A small multi-label image tagger, trained from scratch: norm batchnorm, activation relu.
Rows from block 4 of a small multi-label image tagger, named by matrix and row number. Rows with one number belong to one channel. Each number is 200 + 20 x the weight over its row's rms, rounded and kept within 0 to 999. All counts start at 0.
After each channel's rows are labels from the 100 images, of 14848, where the channel reaches its highest value: "strongest on" is what is common among them. Only what is clearly more common there than usual is listed. The data: Sentinel-2 satellite tiles (TerraMesh).
# convs0: first 3x3 conv (model.blocks.4.convs.0.weight, 144x144x3x3, each kernel summed), inputs 0-143
# convs1: second 3x3 conv (model.blocks.4.convs.1.weight, 144x144x3x3, transposed, each kernel summed), outputs 0-143

convs0.48,157,194,187,189,198,209,187,200,173,199,214,182,210,176,219,199,194,212,179,225,228,218,190,188,206,219,186,206,196,179,207,190,210,196,189,200,193,197,205,184,233,222,189,220,184,194,217,194,202,179,207,189,182,204,250,226,222,219,205,211,192,164,171,195,219,182,202,205,198,199,169,226,195,241,207,190,206,205,213,208,196,231,168,272,206,160,227,205,180,203,205,192,184,212,230,220,223,166,182,191,173,200,210,208,224,191,186,172,216,170,203,208,222,231,195,153,166,186,202,195,220,166,234,247,189,210,199,207,219,177,212,184,194,169,187,210,187,220,157,198,192,201,190,170
convs1.48,212,180,160,201,193,205,217,183,199,169,212,234,199,174,174,212,157,188,198,190,197,206,197,205,187,195,186,175,223,217,211,210,205,164,206,185,223,198,189,209,214,178,229,184,216,199,191,216,185,192,195,176,202,224,241,182,186,179,191,212,198,207,214,176,200,214,198,198,160,175,169,216,219,166,197,169,210,201,219,216,196,201,204,142,241,191,161,183,182,232,223,181,216,172,196,188,193,234,180,171,158,176,214,160,215,215,198,192,226,193,161,189,200,215,192,148,177,208,190,223,185,179,216,172,187,205,205,200,178,216,203,177,212,223,199,170,185,198,203,206,184,198,174,197
strongest on: water; flooded vegetation; main land cover: water

convs0.61,166,146,161,222,195,204,193,204,188,220,195,203,183,203,209,193,194,223,207,173,192,188,197,194,176,183,168,197,191,206,202,129,194,179,232,208,184,202,174,196,194,231,188,168,218,200,174,181,191,195,183,216,215,196,210,193,175,174,213,210,181,191,203,205,189,181,172,193,189,182,182,178,168,172,217,227,186,197,190,189,204,191,216,198,184,210,226,185,197,187,168,166,178,198,169,175,189,148,213,204,195,171,228,209,188,178,190,192,196,175,203,220,175,219,215,201,187,203,192,179,199,237,210,198,176,172,179,236,179,156,222,184,185,183,182,170,204,190,171,187,208,220,236,208
convs1.61,212,187,178,160,179,194,189,203,199,195,176,205,201,219,217,206,198,204,200,189,178,195,205,220,207,199,174,222,192,199,183,191,227,219,252,185,195,196,182,191,198,214,191,232,216,178,170,171,170,215,203,180,234,188,165,186,222,184,234,207,222,207,225,206,182,201,178,178,206,195,214,201,175,195,196,225,249,199,190,200,215,185,201,207,219,221,184,237,202,198,212,266,202,210,195,229,181,199,200,200,200,184,212,189,161,179,220,214,178,174,182,200,188,175,214,204,217,164,183,219,209,210,193,170,167,232,164,139,206,188,214,177,189,204,202,200,181,180,209,214,206,207,199,150
strongest on: water; main land cover: water

convs0.20,173,204,196,240,196,182,208,192,226,206,211,210,200,194,189,189,236,190,145,158,165,187,192,205,203,147,206,197,178,198,207,178,211,226,142,187,168,230,183,198,182,208,186,185,228,175,199,192,173,199,206,216,197,199,188,188,210,160,213,165,195,191,190,189,194,161,208,139,200,219,185,166,149,192,205,212,181,191,184,211,197,209,209,223,203,231,211,182,206,184,203,214,187,202,200,238,217,209,191,211,228,168,196,223,195,173,183,195,203,205,233,193,200,236,174,183,219,211,211,200,187,232,192,204,175,204,197,195,217,184,198,186,185,202,160,192,213,187,199,199,200,216,211,195
convs1.20,211,214,216,167,195,183,223,220,230,188,176,210,197,193,209,210,196,224,211,226,170,178,169,218,232,211,197,203,203,220,189,177,261,195,175,200,232,221,223,212,206,182,181,182,167,190,177,191,222,198,192,193,252,198,210,201,202,215,194,190,216,195,171,197,208,212,229,169,209,197,210,191,189,227,217,206,142,208,192,191,207,183,214,238,228,236,215,214,212,230,231,203,215,209,186,202,199,182,186,188,182,209,170,234,181,210,228,224,173,193,192,201,191,199,205,186,192,166,171,215,210,249,221,190,160,192,196,173,206,197,202,204,206,218,192,196,242,194,229,228,187,211,187,198
strongest on: water; bare ground; clouds; main land cover: water

convs0.64,192,163,216,183,204,179,172,195,189,183,239,186,199,227,225,168,201,188,210,196,220,181,225,218,198,205,181,219,189,174,214,182,211,215,235,205,207,195,204,208,167,195,197,196,219,208,212,224,153,199,156,201,220,190,219,172,240,198,200,220,192,186,217,217,183,167,194,184,185,202,221,181,219,165,210,186,224,205,196,205,203,176,244,186,190,220,213,201,150,166,187,189,158,186,198,193,200,196,225,205,173,197,172,207,191,206,249,184,210,184,193,214,192,191,222,205,213,232,187,177,191,166,181,190,209,241,191,190,195,208,224,209,188,168,218,210,189,153,186,196,217,182,185,169
convs1.64,189,185,204,205,194,180,198,238,202,186,242,198,215,219,228,213,212,220,187,191,211,208,198,207,220,172,204,192,201,186,198,204,173,204,223,214,237,181,167,166,216,221,184,183,200,202,235,192,186,209,204,183,177,208,217,201,220,203,180,233,194,225,183,225,205,192,221,223,186,198,143,167,203,190,169,220,161,182,188,221,197,177,185,184,183,192,219,195,191,235,185,196,224,210,251,186,245,219,196,205,208,179,175,213,180,215,174,197,218,195,237,230,220,193,227,238,204,218,187,169,230,193,221,189,237,213,222,207,221,226,182,220,202,232,214,203,187,220,202,177,198,208,216,221
strongest on: main land cover: snow or ice

convs0.66,195,213,213,189,195,147,190,185,207,207,219,218,222,221,169,192,225,189,213,202,204,210,169,194,202,230,177,233,195,226,188,209,202,217,233,205,208,160,233,208,185,234,222,203,231,179,189,194,216,219,183,210,215,192,242,184,206,200,161,200,206,169,184,193,187,189,198,184,204,196,194,212,221,164,203,203,217,189,162,200,186,211,187,153,206,194,174,223,176,201,215,193,224,161,216,225,209,217,212,207,183,191,183,192,201,180,194,161,222,207,198,207,205,166,213,258,226,191,217,194,173,183,221,166,224,192,183,176,205,214,204,199,200,212,211,199,241,161,205,230,209,218,233,196
convs1.66,191,197,211,204,234,179,193,257,189,225,172,203,200,256,231,170,227,197,172,183,205,210,182,202,215,190,186,185,176,213,201,175,186,222,186,201,198,182,194,188,179,229,200,204,194,233,230,239,196,193,170,239,229,166,233,183,207,197,204,194,227,193,168,233,205,210,193,219,182,203,169,202,188,200,185,195,196,195,135,178,189,201,226,215,211,190,232,209,196,179,198,194,176,219,208,179,214,192,210,192,200,183,173,208,222,185,169,181,198,213,241,193,206,213,223,246,213,216,199,191,196,194,220,189,208,190,200,210,205,227,180,227,179,232,200,198,232,207,181,222,200,215,211,217
strongest on: main land cover: crops

convs0.44,203,150,176,182,187,184,194,181,173,187,200,185,181,177,186,189,179,158,201,188,204,192,173,210,178,206,161,195,193,197,210,159,160,212,242,196,209,175,182,174,212,215,200,144,204,202,190,213,185,173,179,197,191,179,220,202,218,179,231,197,184,210,170,186,187,194,178,190,201,222,175,176,205,190,184,235,184,185,221,211,188,163,220,203,192,196,218,176,194,170,165,157,174,183,174,186,209,175,196,200,207,192,233,195,190,205,205,202,188,158,196,184,188,185,222,178,174,205,209,184,189,179,204,223,174,208,165,189,226,153,211,198,191,192,211,214,188,204,185,192,171,180,191,182
convs1.44,219,195,197,188,205,198,214,199,232,204,169,203,205,196,189,225,219,212,208,188,209,154,216,227,232,187,214,192,213,199,183,197,210,208,210,203,217,196,191,209,193,227,213,201,217,168,172,183,180,228,207,222,234,191,194,207,239,200,235,211,183,186,218,202,158,214,205,154,211,216,197,193,218,162,195,210,234,184,215,225,218,190,205,176,212,230,203,207,176,222,226,227,187,205,159,254,193,202,219,206,220,213,216,193,203,206,212,234,195,184,184,228,215,192,173,199,206,219,239,227,220,233,230,189,222,194,214,182,229,209,239,191,216,207,191,222,184,166,211,215,225,233,230,188
strongest on: water; main land cover: water

convs0.25,187,183,221,174,211,207,186,192,176,186,208,180,199,171,197,196,220,213,216,196,212,181,199,206,202,232,215,186,203,193,195,185,193,191,146,148,227,189,215,201,199,180,205,170,196,197,146,217,207,218,177,212,201,199,201,228,204,226,198,186,232,200,209,191,230,237,224,177,208,188,158,220,210,221,214,173,211,206,214,177,194,207,254,172,222,211,154,212,219,212,194,195,217,178,156,174,174,205,167,195,181,219,198,186,214,198,192,177,170,204,164,190,196,182,190,224,203,232,207,191,197,175,210,169,203,195,203,180,181,213,198,219,218,215,197,219,210,208,225,201,194,152,168,192
convs1.25,181,185,193,179,238,213,161,213,180,231,195,204,183,213,202,229,230,183,156,233,195,183,191,177,184,213,186,179,221,167,203,209,209,217,200,216,195,170,188,130,190,228,190,175,206,184,190,203,219,197,226,228,195,184,234,230,192,206,198,226,211,193,180,213,172,195,211,169,192,210,202,177,191,192,221,216,184,194,198,212,171,215,231,211,192,207,208,179,184,184,204,187,189,211,209,172,210,167,185,211,172,208,214,192,211,194,215,179,169,208,240,263,197,214,237,197,190,227,207,191,211,227,207,197,201,187,217,202,214,209,210,189,208,191,180,212,183,239,186,229,208,193,227,232
strongest on: snow or ice; main land cover: snow or ice

convs0.14,184,193,178,222,194,195,182,198,169,191,188,194,210,201,194,175,184,216,215,186,221,207,200,180,168,162,196,240,189,208,193,180,202,183,206,211,201,219,182,150,203,208,209,194,196,238,195,211,178,207,196,190,214,180,199,213,208,179,239,191,179,169,192,187,180,165,195,190,168,193,186,192,188,203,245,226,212,189,237,173,199,182,187,179,206,155,207,210,174,171,194,194,161,205,156,158,195,162,223,190,170,205,207,160,214,208,206,183,193,164,225,186,209,202,225,196,184,192,195,210,201,187,217,167,180,187,197,218,196,191,243,195,190,168,178,183,219,187,171,157,195,190,217,202
convs1.14,231,147,173,151,230,192,216,212,222,215,227,186,195,200,181,189,209,221,164,211,229,217,204,184,199,185,203,230,205,172,182,201,198,207,202,189,244,208,193,195,203,197,189,214,203,219,219,163,200,205,199,219,200,229,241,207,196,209,244,203,218,195,208,202,170,198,225,217,170,207,187,195,215,183,243,207,243,173,208,203,201,207,201,212,212,214,223,212,204,250,214,198,257,230,224,166,217,221,188,211,182,203,194,188,199,201,198,223,214,191,192,183,191,212,235,184,189,210,183,207,198,193,231,188,181,218,203,238,208,182,193,173,211,205,193,208,202,215,231,222,164,187,199,230
strongest on: crops; built area; clouds

convs0.120,200,200,215,187,226,167,167,189,177,199,221,205,246,199,223,226,180,235,234,210,207,185,226,201,190,194,229,204,222,187,182,210,213,195,203,214,209,198,185,196,206,189,216,202,218,200,225,184,182,261,211,194,166,191,183,197,232,219,183,237,209,210,218,197,171,202,200,218,216,202,240,232,219,188,228,216,237,199,169,189,179,169,191,167,204,182,166,211,170,211,231,205,193,200,226,202,235,199,196,206,188,215,178,183,196,221,243,201,176,220,198,189,224,213,211,241,227,205,214,187,218,176,189,187,215,201,216,183,193,191,209,204,206,152,190,218,176,213,209,192,211,194,156,210
convs1.120,178,176,235,184,234,184,199,250,205,213,229,165,206,228,199,192,213,218,191,177,202,222,184,196,206,215,229,190,186,204,179,218,203,222,177,171,195,180,201,126,203,241,166,218,220,233,221,226,196,191,173,218,182,192,185,194,198,211,204,243,196,191,188,227,206,213,207,226,215,206,172,207,177,191,190,205,137,213,178,211,198,229,200,185,231,193,221,198,211,197,219,191,200,225,211,197,210,204,196,201,209,207,178,188,207,227,175,197,171,232,202,195,217,192,207,228,188,225,207,197,211,191,218,202,193,212,186,230,228,213,212,241,215,175,210,224,192,217,204,195,217,207,202,234
strongest on: crops; built area; main land cover: crops

convs0.72,170,214,218,212,229,178,197,193,195,222,197,163,217,175,194,235,216,204,194,206,171,172,206,206,217,206,215,175,221,203,189,245,229,209,173,179,206,213,185,214,178,198,183,223,208,174,184,184,221,231,234,196,202,176,180,201,211,210,184,171,216,199,184,171,220,171,222,169,201,192,198,225,149,226,243,219,167,230,213,165,185,208,203,195,222,198,202,213,225,208,231,187,210,179,191,210,191,210,189,235,191,186,196,188,209,197,184,167,189,233,210,203,204,206,188,216,207,222,190,184,214,224,209,181,173,186,152,177,211,199,206,209,220,222,160,200,217,172,214,172,207,184,219,168
convs1.72,196,179,196,180,218,168,211,211,195,219,194,200,195,221,197,201,230,207,171,189,187,201,199,226,215,189,210,201,202,207,221,185,209,202,205,214,203,211,213,168,182,204,196,142,216,221,198,212,174,189,199,217,157,212,202,216,199,204,205,214,223,206,201,198,231,194,204,204,223,210,203,200,197,179,225,197,162,176,167,201,212,172,247,165,228,238,204,201,186,198,216,185,216,190,212,177,230,175,201,208,183,220,210,211,194,205,210,180,187,195,213,251,199,221,255,198,186,225,169,232,211,243,204,168,152,162,209,238,217,197,183,204,198,207,205,206,193,209,216,240,180,210,222,239
strongest on: snow or ice; main land cover: snow or ice

convs0.122,149,189,205,244,211,200,209,201,168,184,169,202,204,175,182,159,171,219,202,183,210,182,161,220,189,198,208,174,153,228,208,188,205,202,174,186,181,227,163,194,215,231,211,193,191,195,171,194,189,189,187,214,220,170,186,191,220,187,213,200,225,190,192,178,211,175,180,184,193,212,175,238,221,193,167,162,197,208,207,158,186,189,201,208,209,256,205,184,220,185,187,221,195,206,195,197,206,166,195,197,198,180,256,206,228,204,203,179,187,181,206,221,188,223,216,195,178,211,174,206,191,187,206,194,158,210,213,198,211,203,217,201,186,181,158,201,213,205,172,198,186,189,203,188
convs1.122,193,216,196,129,202,201,189,212,181,213,193,204,183,207,199,216,191,179,222,210,181,196,202,220,204,196,210,202,228,172,159,193,219,207,199,217,212,209,170,174,191,190,134,185,189,203,207,216,204,203,229,202,235,184,218,266,203,202,214,201,220,181,200,199,211,197,248,201,200,199,208,228,210,209,242,170,181,212,191,201,201,199,203,167,222,212,173,222,184,208,218,182,227,186,200,212,177,166,213,208,141,211,172,194,206,207,223,175,165,209,196,203,204,173,208,228,210,205,193,205,204,198,238,193,217,167,204,205,200,205,223,194,218,190,193,202,205,195,195,240,226,223,196,222
strongest on: snow or ice; clouds

convs0.59,177,182,198,217,216,186,200,200,165,200,210,195,192,178,189,186,192,206,207,223,220,206,179,182,183,246,221,196,188,205,191,178,166,196,198,193,188,203,166,208,243,283,210,169,178,193,202,163,193,180,190,193,220,202,196,188,190,190,186,218,213,188,195,208,203,182,205,241,217,193,181,244,206,176,185,199,198,192,199,159,178,216,183,236,174,202,198,194,196,200,183,188,201,193,195,195,215,197,221,177,222,181,235,208,221,213,220,163,199,172,167,187,182,251,232,204,169,198,188,193,177,196,193,234,192,215,216,222,196,179,224,186,189,184,194,188,179,239,171,197,188,196,214,184
convs1.59,220,198,177,177,207,180,219,227,169,194,173,208,191,230,216,240,195,223,164,173,149,179,223,201,191,195,236,200,200,208,160,203,167,210,223,160,183,195,193,179,185,208,180,191,208,205,214,202,175,224,175,176,226,200,162,230,207,212,225,203,186,172,213,224,192,220,170,203,207,205,196,186,196,190,216,210,193,202,179,200,240,179,164,184,224,225,174,225,193,204,221,207,195,217,169,198,178,203,234,212,218,207,209,172,189,213,183,203,183,232,188,194,219,188,184,174,222,191,225,219,224,186,215,179,221,192,192,182,229,227,237,209,215,184,193,203,181,185,201,215,228,236,212,198
strongest on: water; bare ground; main land cover: water

convs0.90,174,201,191,197,182,179,188,189,186,175,227,202,215,204,185,198,229,209,156,203,193,196,196,177,197,197,200,192,217,208,226,214,195,182,233,177,204,184,191,200,177,197,160,227,214,166,178,175,201,225,200,172,194,217,213,206,230,184,152,181,194,222,188,199,204,180,231,168,193,175,171,219,189,218,218,185,174,207,171,171,203,233,165,195,179,194,193,202,208,210,199,208,211,160,185,225,206,223,189,191,192,161,197,206,208,177,149,175,204,222,181,191,221,157,202,210,212,207,229,182,171,215,182,214,214,231,175,160,187,192,191,183,181,208,181,170,227,164,215,217,193,210,202,171
convs1.90,196,200,223,173,189,207,207,243,181,200,196,224,189,272,197,176,231,214,162,212,185,171,153,214,217,181,203,211,201,234,215,201,220,225,210,215,191,200,207,196,163,205,181,170,205,189,206,198,189,176,210,190,224,174,220,199,227,190,204,210,222,214,189,202,210,215,184,153,182,196,198,201,178,211,193,207,158,210,204,196,180,204,208,182,188,222,214,198,197,200,168,157,192,176,202,223,192,190,200,209,229,174,191,238,205,180,189,190,217,207,238,280,208,188,219,201,228,210,179,204,194,232,189,207,206,198,196,199,200,191,189,220,199,197,195,185,195,195,211,239,210,209,223,224
strongest on: clouds; main land cover: trees

convs0.114,181,183,213,238,179,194,196,175,178,178,213,185,225,168,189,180,186,210,246,223,192,190,189,205,176,207,237,196,193,192,199,198,190,210,204,202,164,216,147,179,204,250,182,184,201,198,204,176,200,229,185,187,203,159,180,171,224,187,164,184,197,204,194,192,210,166,163,201,185,198,215,216,161,188,232,206,190,203,233,154,165,212,175,220,204,241,176,195,207,179,181,197,170,182,206,238,231,187,191,213,202,191,217,215,224,221,196,170,169,190,206,203,216,194,212,211,213,183,208,196,198,200,185,243,214,208,217,190,208,194,215,198,191,213,159,199,195,188,193,185,208,179,186,190
convs1.114,206,225,214,146,181,199,213,226,155,187,202,181,193,203,206,185,192,198,220,205,158,198,198,221,202,197,221,197,192,217,154,172,181,203,199,199,205,201,191,208,214,216,168,176,207,197,210,181,190,199,176,169,254,177,207,235,216,220,217,223,208,165,181,211,227,200,209,179,208,185,199,222,187,218,240,153,174,209,193,232,207,208,174,180,213,238,201,233,176,222,213,180,212,193,209,228,179,199,216,235,180,213,201,218,206,199,210,180,179,213,193,233,207,168,194,223,232,174,186,207,211,188,209,177,221,207,175,181,201,231,227,214,204,197,188,192,174,170,200,207,206,229,207,208
strongest on: water; bare ground; snow or ice; flooded vegetation

convs0.28,181,218,152,217,204,169,206,217,176,231,178,205,217,222,200,152,202,188,203,186,194,176,207,179,191,213,196,220,163,189,189,188,192,213,229,209,192,195,202,209,195,212,211,188,221,197,194,189,192,196,172,197,227,161,240,176,217,199,218,194,179,192,191,206,172,172,188,190,162,200,169,222,188,201,213,199,192,168,211,188,170,181,180,217,152,172,201,173,184,172,177,206,182,194,193,248,210,173,216,172,204,196,186,200,221,206,178,175,196,207,200,218,226,195,211,241,192,204,231,161,200,210,188,203,207,209,182,223,223,172,208,164,143,199,183,201,228,195,175,212,193,222,216,197
convs1.28,229,178,191,236,210,209,261,233,201,206,215,209,202,253,205,200,210,216,181,214,190,177,187,201,205,196,240,220,208,245,203,212,196,197,181,208,206,220,175,236,193,193,204,194,200,205,217,212,207,193,196,192,190,215,239,200,212,211,217,195,200,214,184,214,210,222,197,193,199,203,196,182,186,193,188,193,158,218,264,214,215,177,182,176,187,195,200,181,229,223,171,192,219,195,193,180,198,252,198,192,228,207,180,183,207,215,213,232,240,213,216,218,212,205,212,198,199,205,158,203,193,208,194,195,210,260,200,226,215,210,233,201,205,250,218,206,201,210,204,213,239,202,206,210
strongest on: main land cover: crops

convs0.119,183,219,199,187,197,201,188,148,185,202,182,210,198,185,204,196,213,189,202,204,201,186,182,204,221,237,167,198,184,187,203,206,186,190,221,213,196,201,208,186,185,189,231,205,222,191,198,188,185,214,183,181,209,146,217,188,221,191,191,200,240,193,147,188,200,197,193,212,213,190,170,185,247,199,158,223,172,237,246,211,183,204,173,194,215,246,214,185,175,172,175,167,184,179,201,222,224,167,187,184,212,169,212,202,191,165,232,205,194,191,192,228,206,192,200,175,170,215,189,209,189,215,215,211,172,197,191,174,186,187,229,177,204,211,205,184,197,186,179,179,208,237,170,170
convs1.119,158,208,201,187,194,166,205,193,177,197,174,215,194,227,203,192,179,183,212,237,187,196,209,231,230,193,220,207,206,188,215,192,229,191,169,208,227,213,195,194,177,185,222,211,209,204,214,242,207,218,212,234,224,210,240,232,209,164,200,184,220,201,192,225,219,172,220,197,202,171,205,223,210,226,218,187,223,226,215,191,193,190,187,159,196,224,206,186,195,163,180,190,215,172,192,193,198,182,210,218,168,164,205,189,227,187,229,151,213,228,238,192,196,186,214,239,201,210,202,213,170,212,227,201,204,170,196,217,178,195,231,191,194,218,186,177,238,189,222,211,219,223,198,219
strongest on: snow or ice; main land cover: snow or ice

convs0.134,182,212,203,205,216,194,203,189,186,191,246,127,213,182,200,205,189,200,169,183,201,190,206,183,185,190,229,205,203,183,186,204,179,205,179,186,182,180,185,187,206,247,193,167,227,201,215,198,204,218,200,165,138,214,150,203,212,198,178,235,193,211,172,186,193,202,195,216,170,195,220,200,193,185,201,250,204,205,192,202,179,197,191,188,175,221,191,189,211,215,190,176,216,200,153,223,207,211,215,202,194,176,156,216,224,173,219,186,171,201,182,207,213,193,189,219,216,213,190,155,205,186,186,208,211,211,215,204,185,197,210,183,199,208,172,195,159,211,219,157,210,193,223,190
convs1.134,174,192,209,194,224,205,213,183,178,204,219,210,230,174,191,223,233,206,218,218,205,217,175,237,219,202,222,189,198,221,182,211,190,246,203,161,200,176,222,194,227,215,196,220,183,243,203,214,210,178,196,216,235,203,211,181,217,198,198,236,204,199,190,184,213,177,191,244,227,219,207,209,189,206,221,231,159,210,191,201,190,189,204,237,221,235,258,226,226,208,220,220,210,214,218,215,197,190,196,193,231,171,191,207,202,176,194,179,185,194,207,190,223,229,193,213,215,199,185,204,190,202,210,241,200,204,183,247,247,203,178,203,214,198,202,206,217,229,206,160,190,206,180,221
strongest on: water; built area; main land cover: water; flooded vegetation

convs0.73,190,189,171,214,199,154,213,188,185,198,208,219,205,202,186,181,213,189,185,206,186,191,206,193,150,184,214,198,196,241,191,190,197,209,174,206,170,203,184,214,188,199,182,191,194,192,192,196,186,210,194,188,248,215,196,222,213,165,207,186,176,170,155,182,187,198,202,181,183,217,193,195,178,190,241,216,177,192,184,201,193,202,204,192,195,229,193,179,201,156,209,195,160,165,142,189,172,185,172,174,174,171,231,212,168,169,197,194,190,176,186,203,214,221,187,161,168,198,194,202,183,194,194,210,172,212,197,187,197,154,199,162,190,201,184,189,219,167,188,197,201,226,170,175
convs1.73,221,204,187,176,223,184,192,185,174,193,190,227,190,183,185,214,203,211,151,195,172,188,179,232,204,207,217,218,229,184,185,205,239,215,190,225,210,221,181,198,177,168,156,174,167,252,222,217,201,182,207,194,224,182,167,184,210,201,224,182,194,184,189,186,200,230,194,220,195,218,220,185,205,217,176,190,173,209,224,169,202,189,246,228,214,246,190,220,194,205,211,167,220,189,178,174,190,196,215,166,156,213,183,219,158,205,208,220,189,203,197,172,197,178,204,185,188,208,190,217,188,212,177,194,217,193,220,218,208,194,196,164,210,186,209,215,194,190,204,212,213,202,167,228
strongest on: clouds; main land cover: clouds

convs0.93,215,218,217,207,200,183,198,213,183,204,174,177,170,226,210,189,178,169,205,198,150,196,215,181,189,208,203,196,188,223,192,219,214,191,189,210,189,170,209,199,192,190,190,165,205,190,175,191,168,218,189,191,157,192,170,200,153,181,169,182,210,199,187,216,182,193,190,183,201,163,206,200,184,179,214,187,202,219,184,189,182,183,204,164,227,171,166,197,183,189,212,203,192,199,171,167,179,205,204,223,199,171,198,177,195,210,184,192,200,248,152,160,145,181,198,196,189,208,158,223,177,185,206,193,169,176,191,160,177,214,201,211,206,211,211,169,208,174,213,222,196,208,182,182
convs1.93,176,165,195,206,188,212,151,180,204,231,193,210,190,212,203,209,208,176,213,210,172,205,198,200,176,193,187,192,234,216,214,196,231,164,212,218,170,203,213,174,190,204,216,192,195,210,206,194,202,214,183,208,244,188,151,198,160,196,169,223,205,207,206,191,207,196,162,189,245,178,216,191,207,167,240,213,199,191,219,203,230,193,208,169,217,201,145,204,190,178,194,220,176,191,201,162,195,189,196,240,192,213,196,178,180,179,185,196,205,192,233,241,172,167,209,206,180,189,167,213,203,202,193,221,203,203,212,201,152,212,203,225,215,194,174,183,184,191,197,209,221,190,209,230
strongest on: snow or ice; main land cover: snow or ice

convs0.135,178,204,196,180,206,163,179,185,156,159,235,194,198,194,188,191,164,223,172,182,199,208,161,190,204,223,216,203,179,202,207,198,196,198,221,167,198,173,192,168,234,184,161,199,231,183,191,191,223,184,183,193,218,212,208,185,229,209,200,221,186,188,171,190,179,198,239,220,190,224,184,216,224,200,188,232,187,202,179,196,211,195,205,166,174,236,191,210,200,167,199,198,180,176,189,216,218,182,188,171,217,208,204,196,188,196,160,178,205,197,206,183,195,174,253,179,176,205,197,164,194,201,187,160,181,188,182,182,205,188,200,192,184,177,202,231,224,206,173,198,197,166,180,169
convs1.135,210,193,163,204,239,171,187,222,175,233,235,187,215,218,210,210,219,225,198,211,201,186,215,197,225,194,206,182,214,216,216,216,195,252,193,215,225,190,157,157,187,226,202,187,220,193,220,196,202,231,214,198,167,177,207,176,254,222,215,201,170,186,178,219,209,214,210,194,181,236,194,197,209,199,205,210,167,201,189,196,223,194,230,181,205,229,202,175,179,205,203,163,185,200,194,222,209,214,213,195,196,209,225,213,197,192,212,202,223,219,249,199,234,215,228,216,198,220,233,199,232,225,216,192,203,189,223,209,243,196,183,166,202,202,218,246,202,188,210,193,195,219,205,207
strongest on: crops; main land cover: crops

convs0.76,181,207,198,180,223,164,209,197,201,213,200,188,227,187,186,205,229,193,201,206,183,185,189,214,202,187,205,202,218,218,171,197,177,199,196,186,185,201,173,212,178,250,181,205,193,163,193,154,184,209,218,181,187,222,227,216,203,193,191,196,225,209,180,174,221,180,221,177,199,199,167,196,172,190,215,213,207,184,137,176,209,197,191,205,206,168,181,201,210,208,206,199,199,184,161,216,192,203,224,172,212,209,164,182,174,225,215,191,192,200,157,152,216,198,153,179,203,211,199,198,181,195,214,206,214,199,173,169,214,215,183,205,196,171,179,214,181,156,179,191,173,190,241,160
convs1.76,202,176,176,200,217,186,232,212,177,207,207,188,189,212,188,221,199,215,192,202,193,195,171,191,205,204,171,174,198,256,203,222,214,202,211,183,173,200,202,214,200,223,195,187,214,163,183,163,170,174,193,188,199,230,207,214,186,178,220,247,203,181,185,209,184,200,175,165,174,207,195,211,185,192,201,219,189,207,185,233,207,172,215,197,207,221,209,210,158,204,214,231,183,193,234,166,184,196,208,207,227,205,239,195,204,222,229,196,188,216,201,269,214,234,193,159,192,197,187,190,193,242,225,193,181,185,201,186,216,188,217,160,208,188,207,201,175,208,185,200,226,179,235,211
strongest on: clouds

convs0.131,184,187,208,160,186,220,181,186,158,141,241,207,193,183,223,193,208,197,195,210,232,191,183,190,179,215,238,171,216,194,237,198,176,194,247,198,206,173,217,220,203,210,168,175,195,179,193,183,220,198,187,201,176,203,216,212,210,200,207,198,214,218,235,186,204,208,217,196,212,195,152,250,212,201,196,186,197,207,192,207,168,195,222,202,194,206,213,216,226,195,176,172,205,178,183,200,235,184,207,168,185,182,174,198,235,186,163,175,177,224,158,172,182,189,194,198,220,232,204,184,178,191,217,196,215,230,199,178,199,191,176,204,200,173,183,194,208,200,214,190,173,201,181,212
convs1.131,204,206,186,181,203,196,193,214,183,202,187,238,210,229,195,205,243,222,174,215,183,155,172,186,192,182,208,190,197,193,203,220,217,250,214,203,175,196,202,181,172,216,181,187,200,167,217,193,190,196,206,201,226,179,222,224,232,196,184,215,178,208,177,211,189,218,196,139,213,191,201,205,180,191,206,228,181,213,175,222,202,202,192,204,185,183,203,167,199,199,171,186,177,205,174,206,202,173,167,191,207,169,216,201,209,192,177,199,204,218,249,266,217,225,197,204,229,206,204,163,215,223,218,188,213,196,217,181,234,209,191,180,219,175,185,185,210,191,212,253,215,199,212,208
strongest on: crops; built area; main land cover: crops

convs0.88,161,183,223,208,224,177,230,219,154,207,225,223,226,185,218,171,172,178,219,217,209,150,189,206,175,155,239,224,183,198,221,196,185,194,212,206,211,194,208,228,199,196,215,189,194,228,233,242,208,212,185,195,213,205,214,206,205,207,198,195,194,207,178,202,216,180,199,198,202,190,218,180,225,182,205,221,196,180,183,212,189,147,200,202,196,210,222,166,205,213,189,194,192,214,206,173,223,178,161,191,209,193,203,205,193,211,226,161,163,191,206,215,214,230,225,193,198,220,180,202,211,183,187,205,163,193,219,214,212,211,184,204,190,193,154,196,180,197,199,192,178,197,132,193
convs1.88,173,246,215,182,181,197,210,216,177,185,186,162,182,210,181,191,181,187,202,186,209,212,191,213,197,198,228,199,215,218,184,198,213,177,205,216,221,213,198,196,214,241,165,212,190,175,186,207,205,193,229,185,213,193,160,226,213,198,220,208,196,225,177,181,210,174,192,176,224,196,193,251,186,237,216,189,193,220,197,195,227,173,165,182,196,211,182,205,193,208,233,181,221,180,214,244,178,169,201,251,207,212,155,152,195,232,168,173,196,207,210,183,196,156,166,193,192,206,199,180,189,195,200,203,219,191,196,200,184,244,206,211,209,186,181,206,188,180,191,210,225,206,192,212
strongest on: snow or ice; main land cover: snow or ice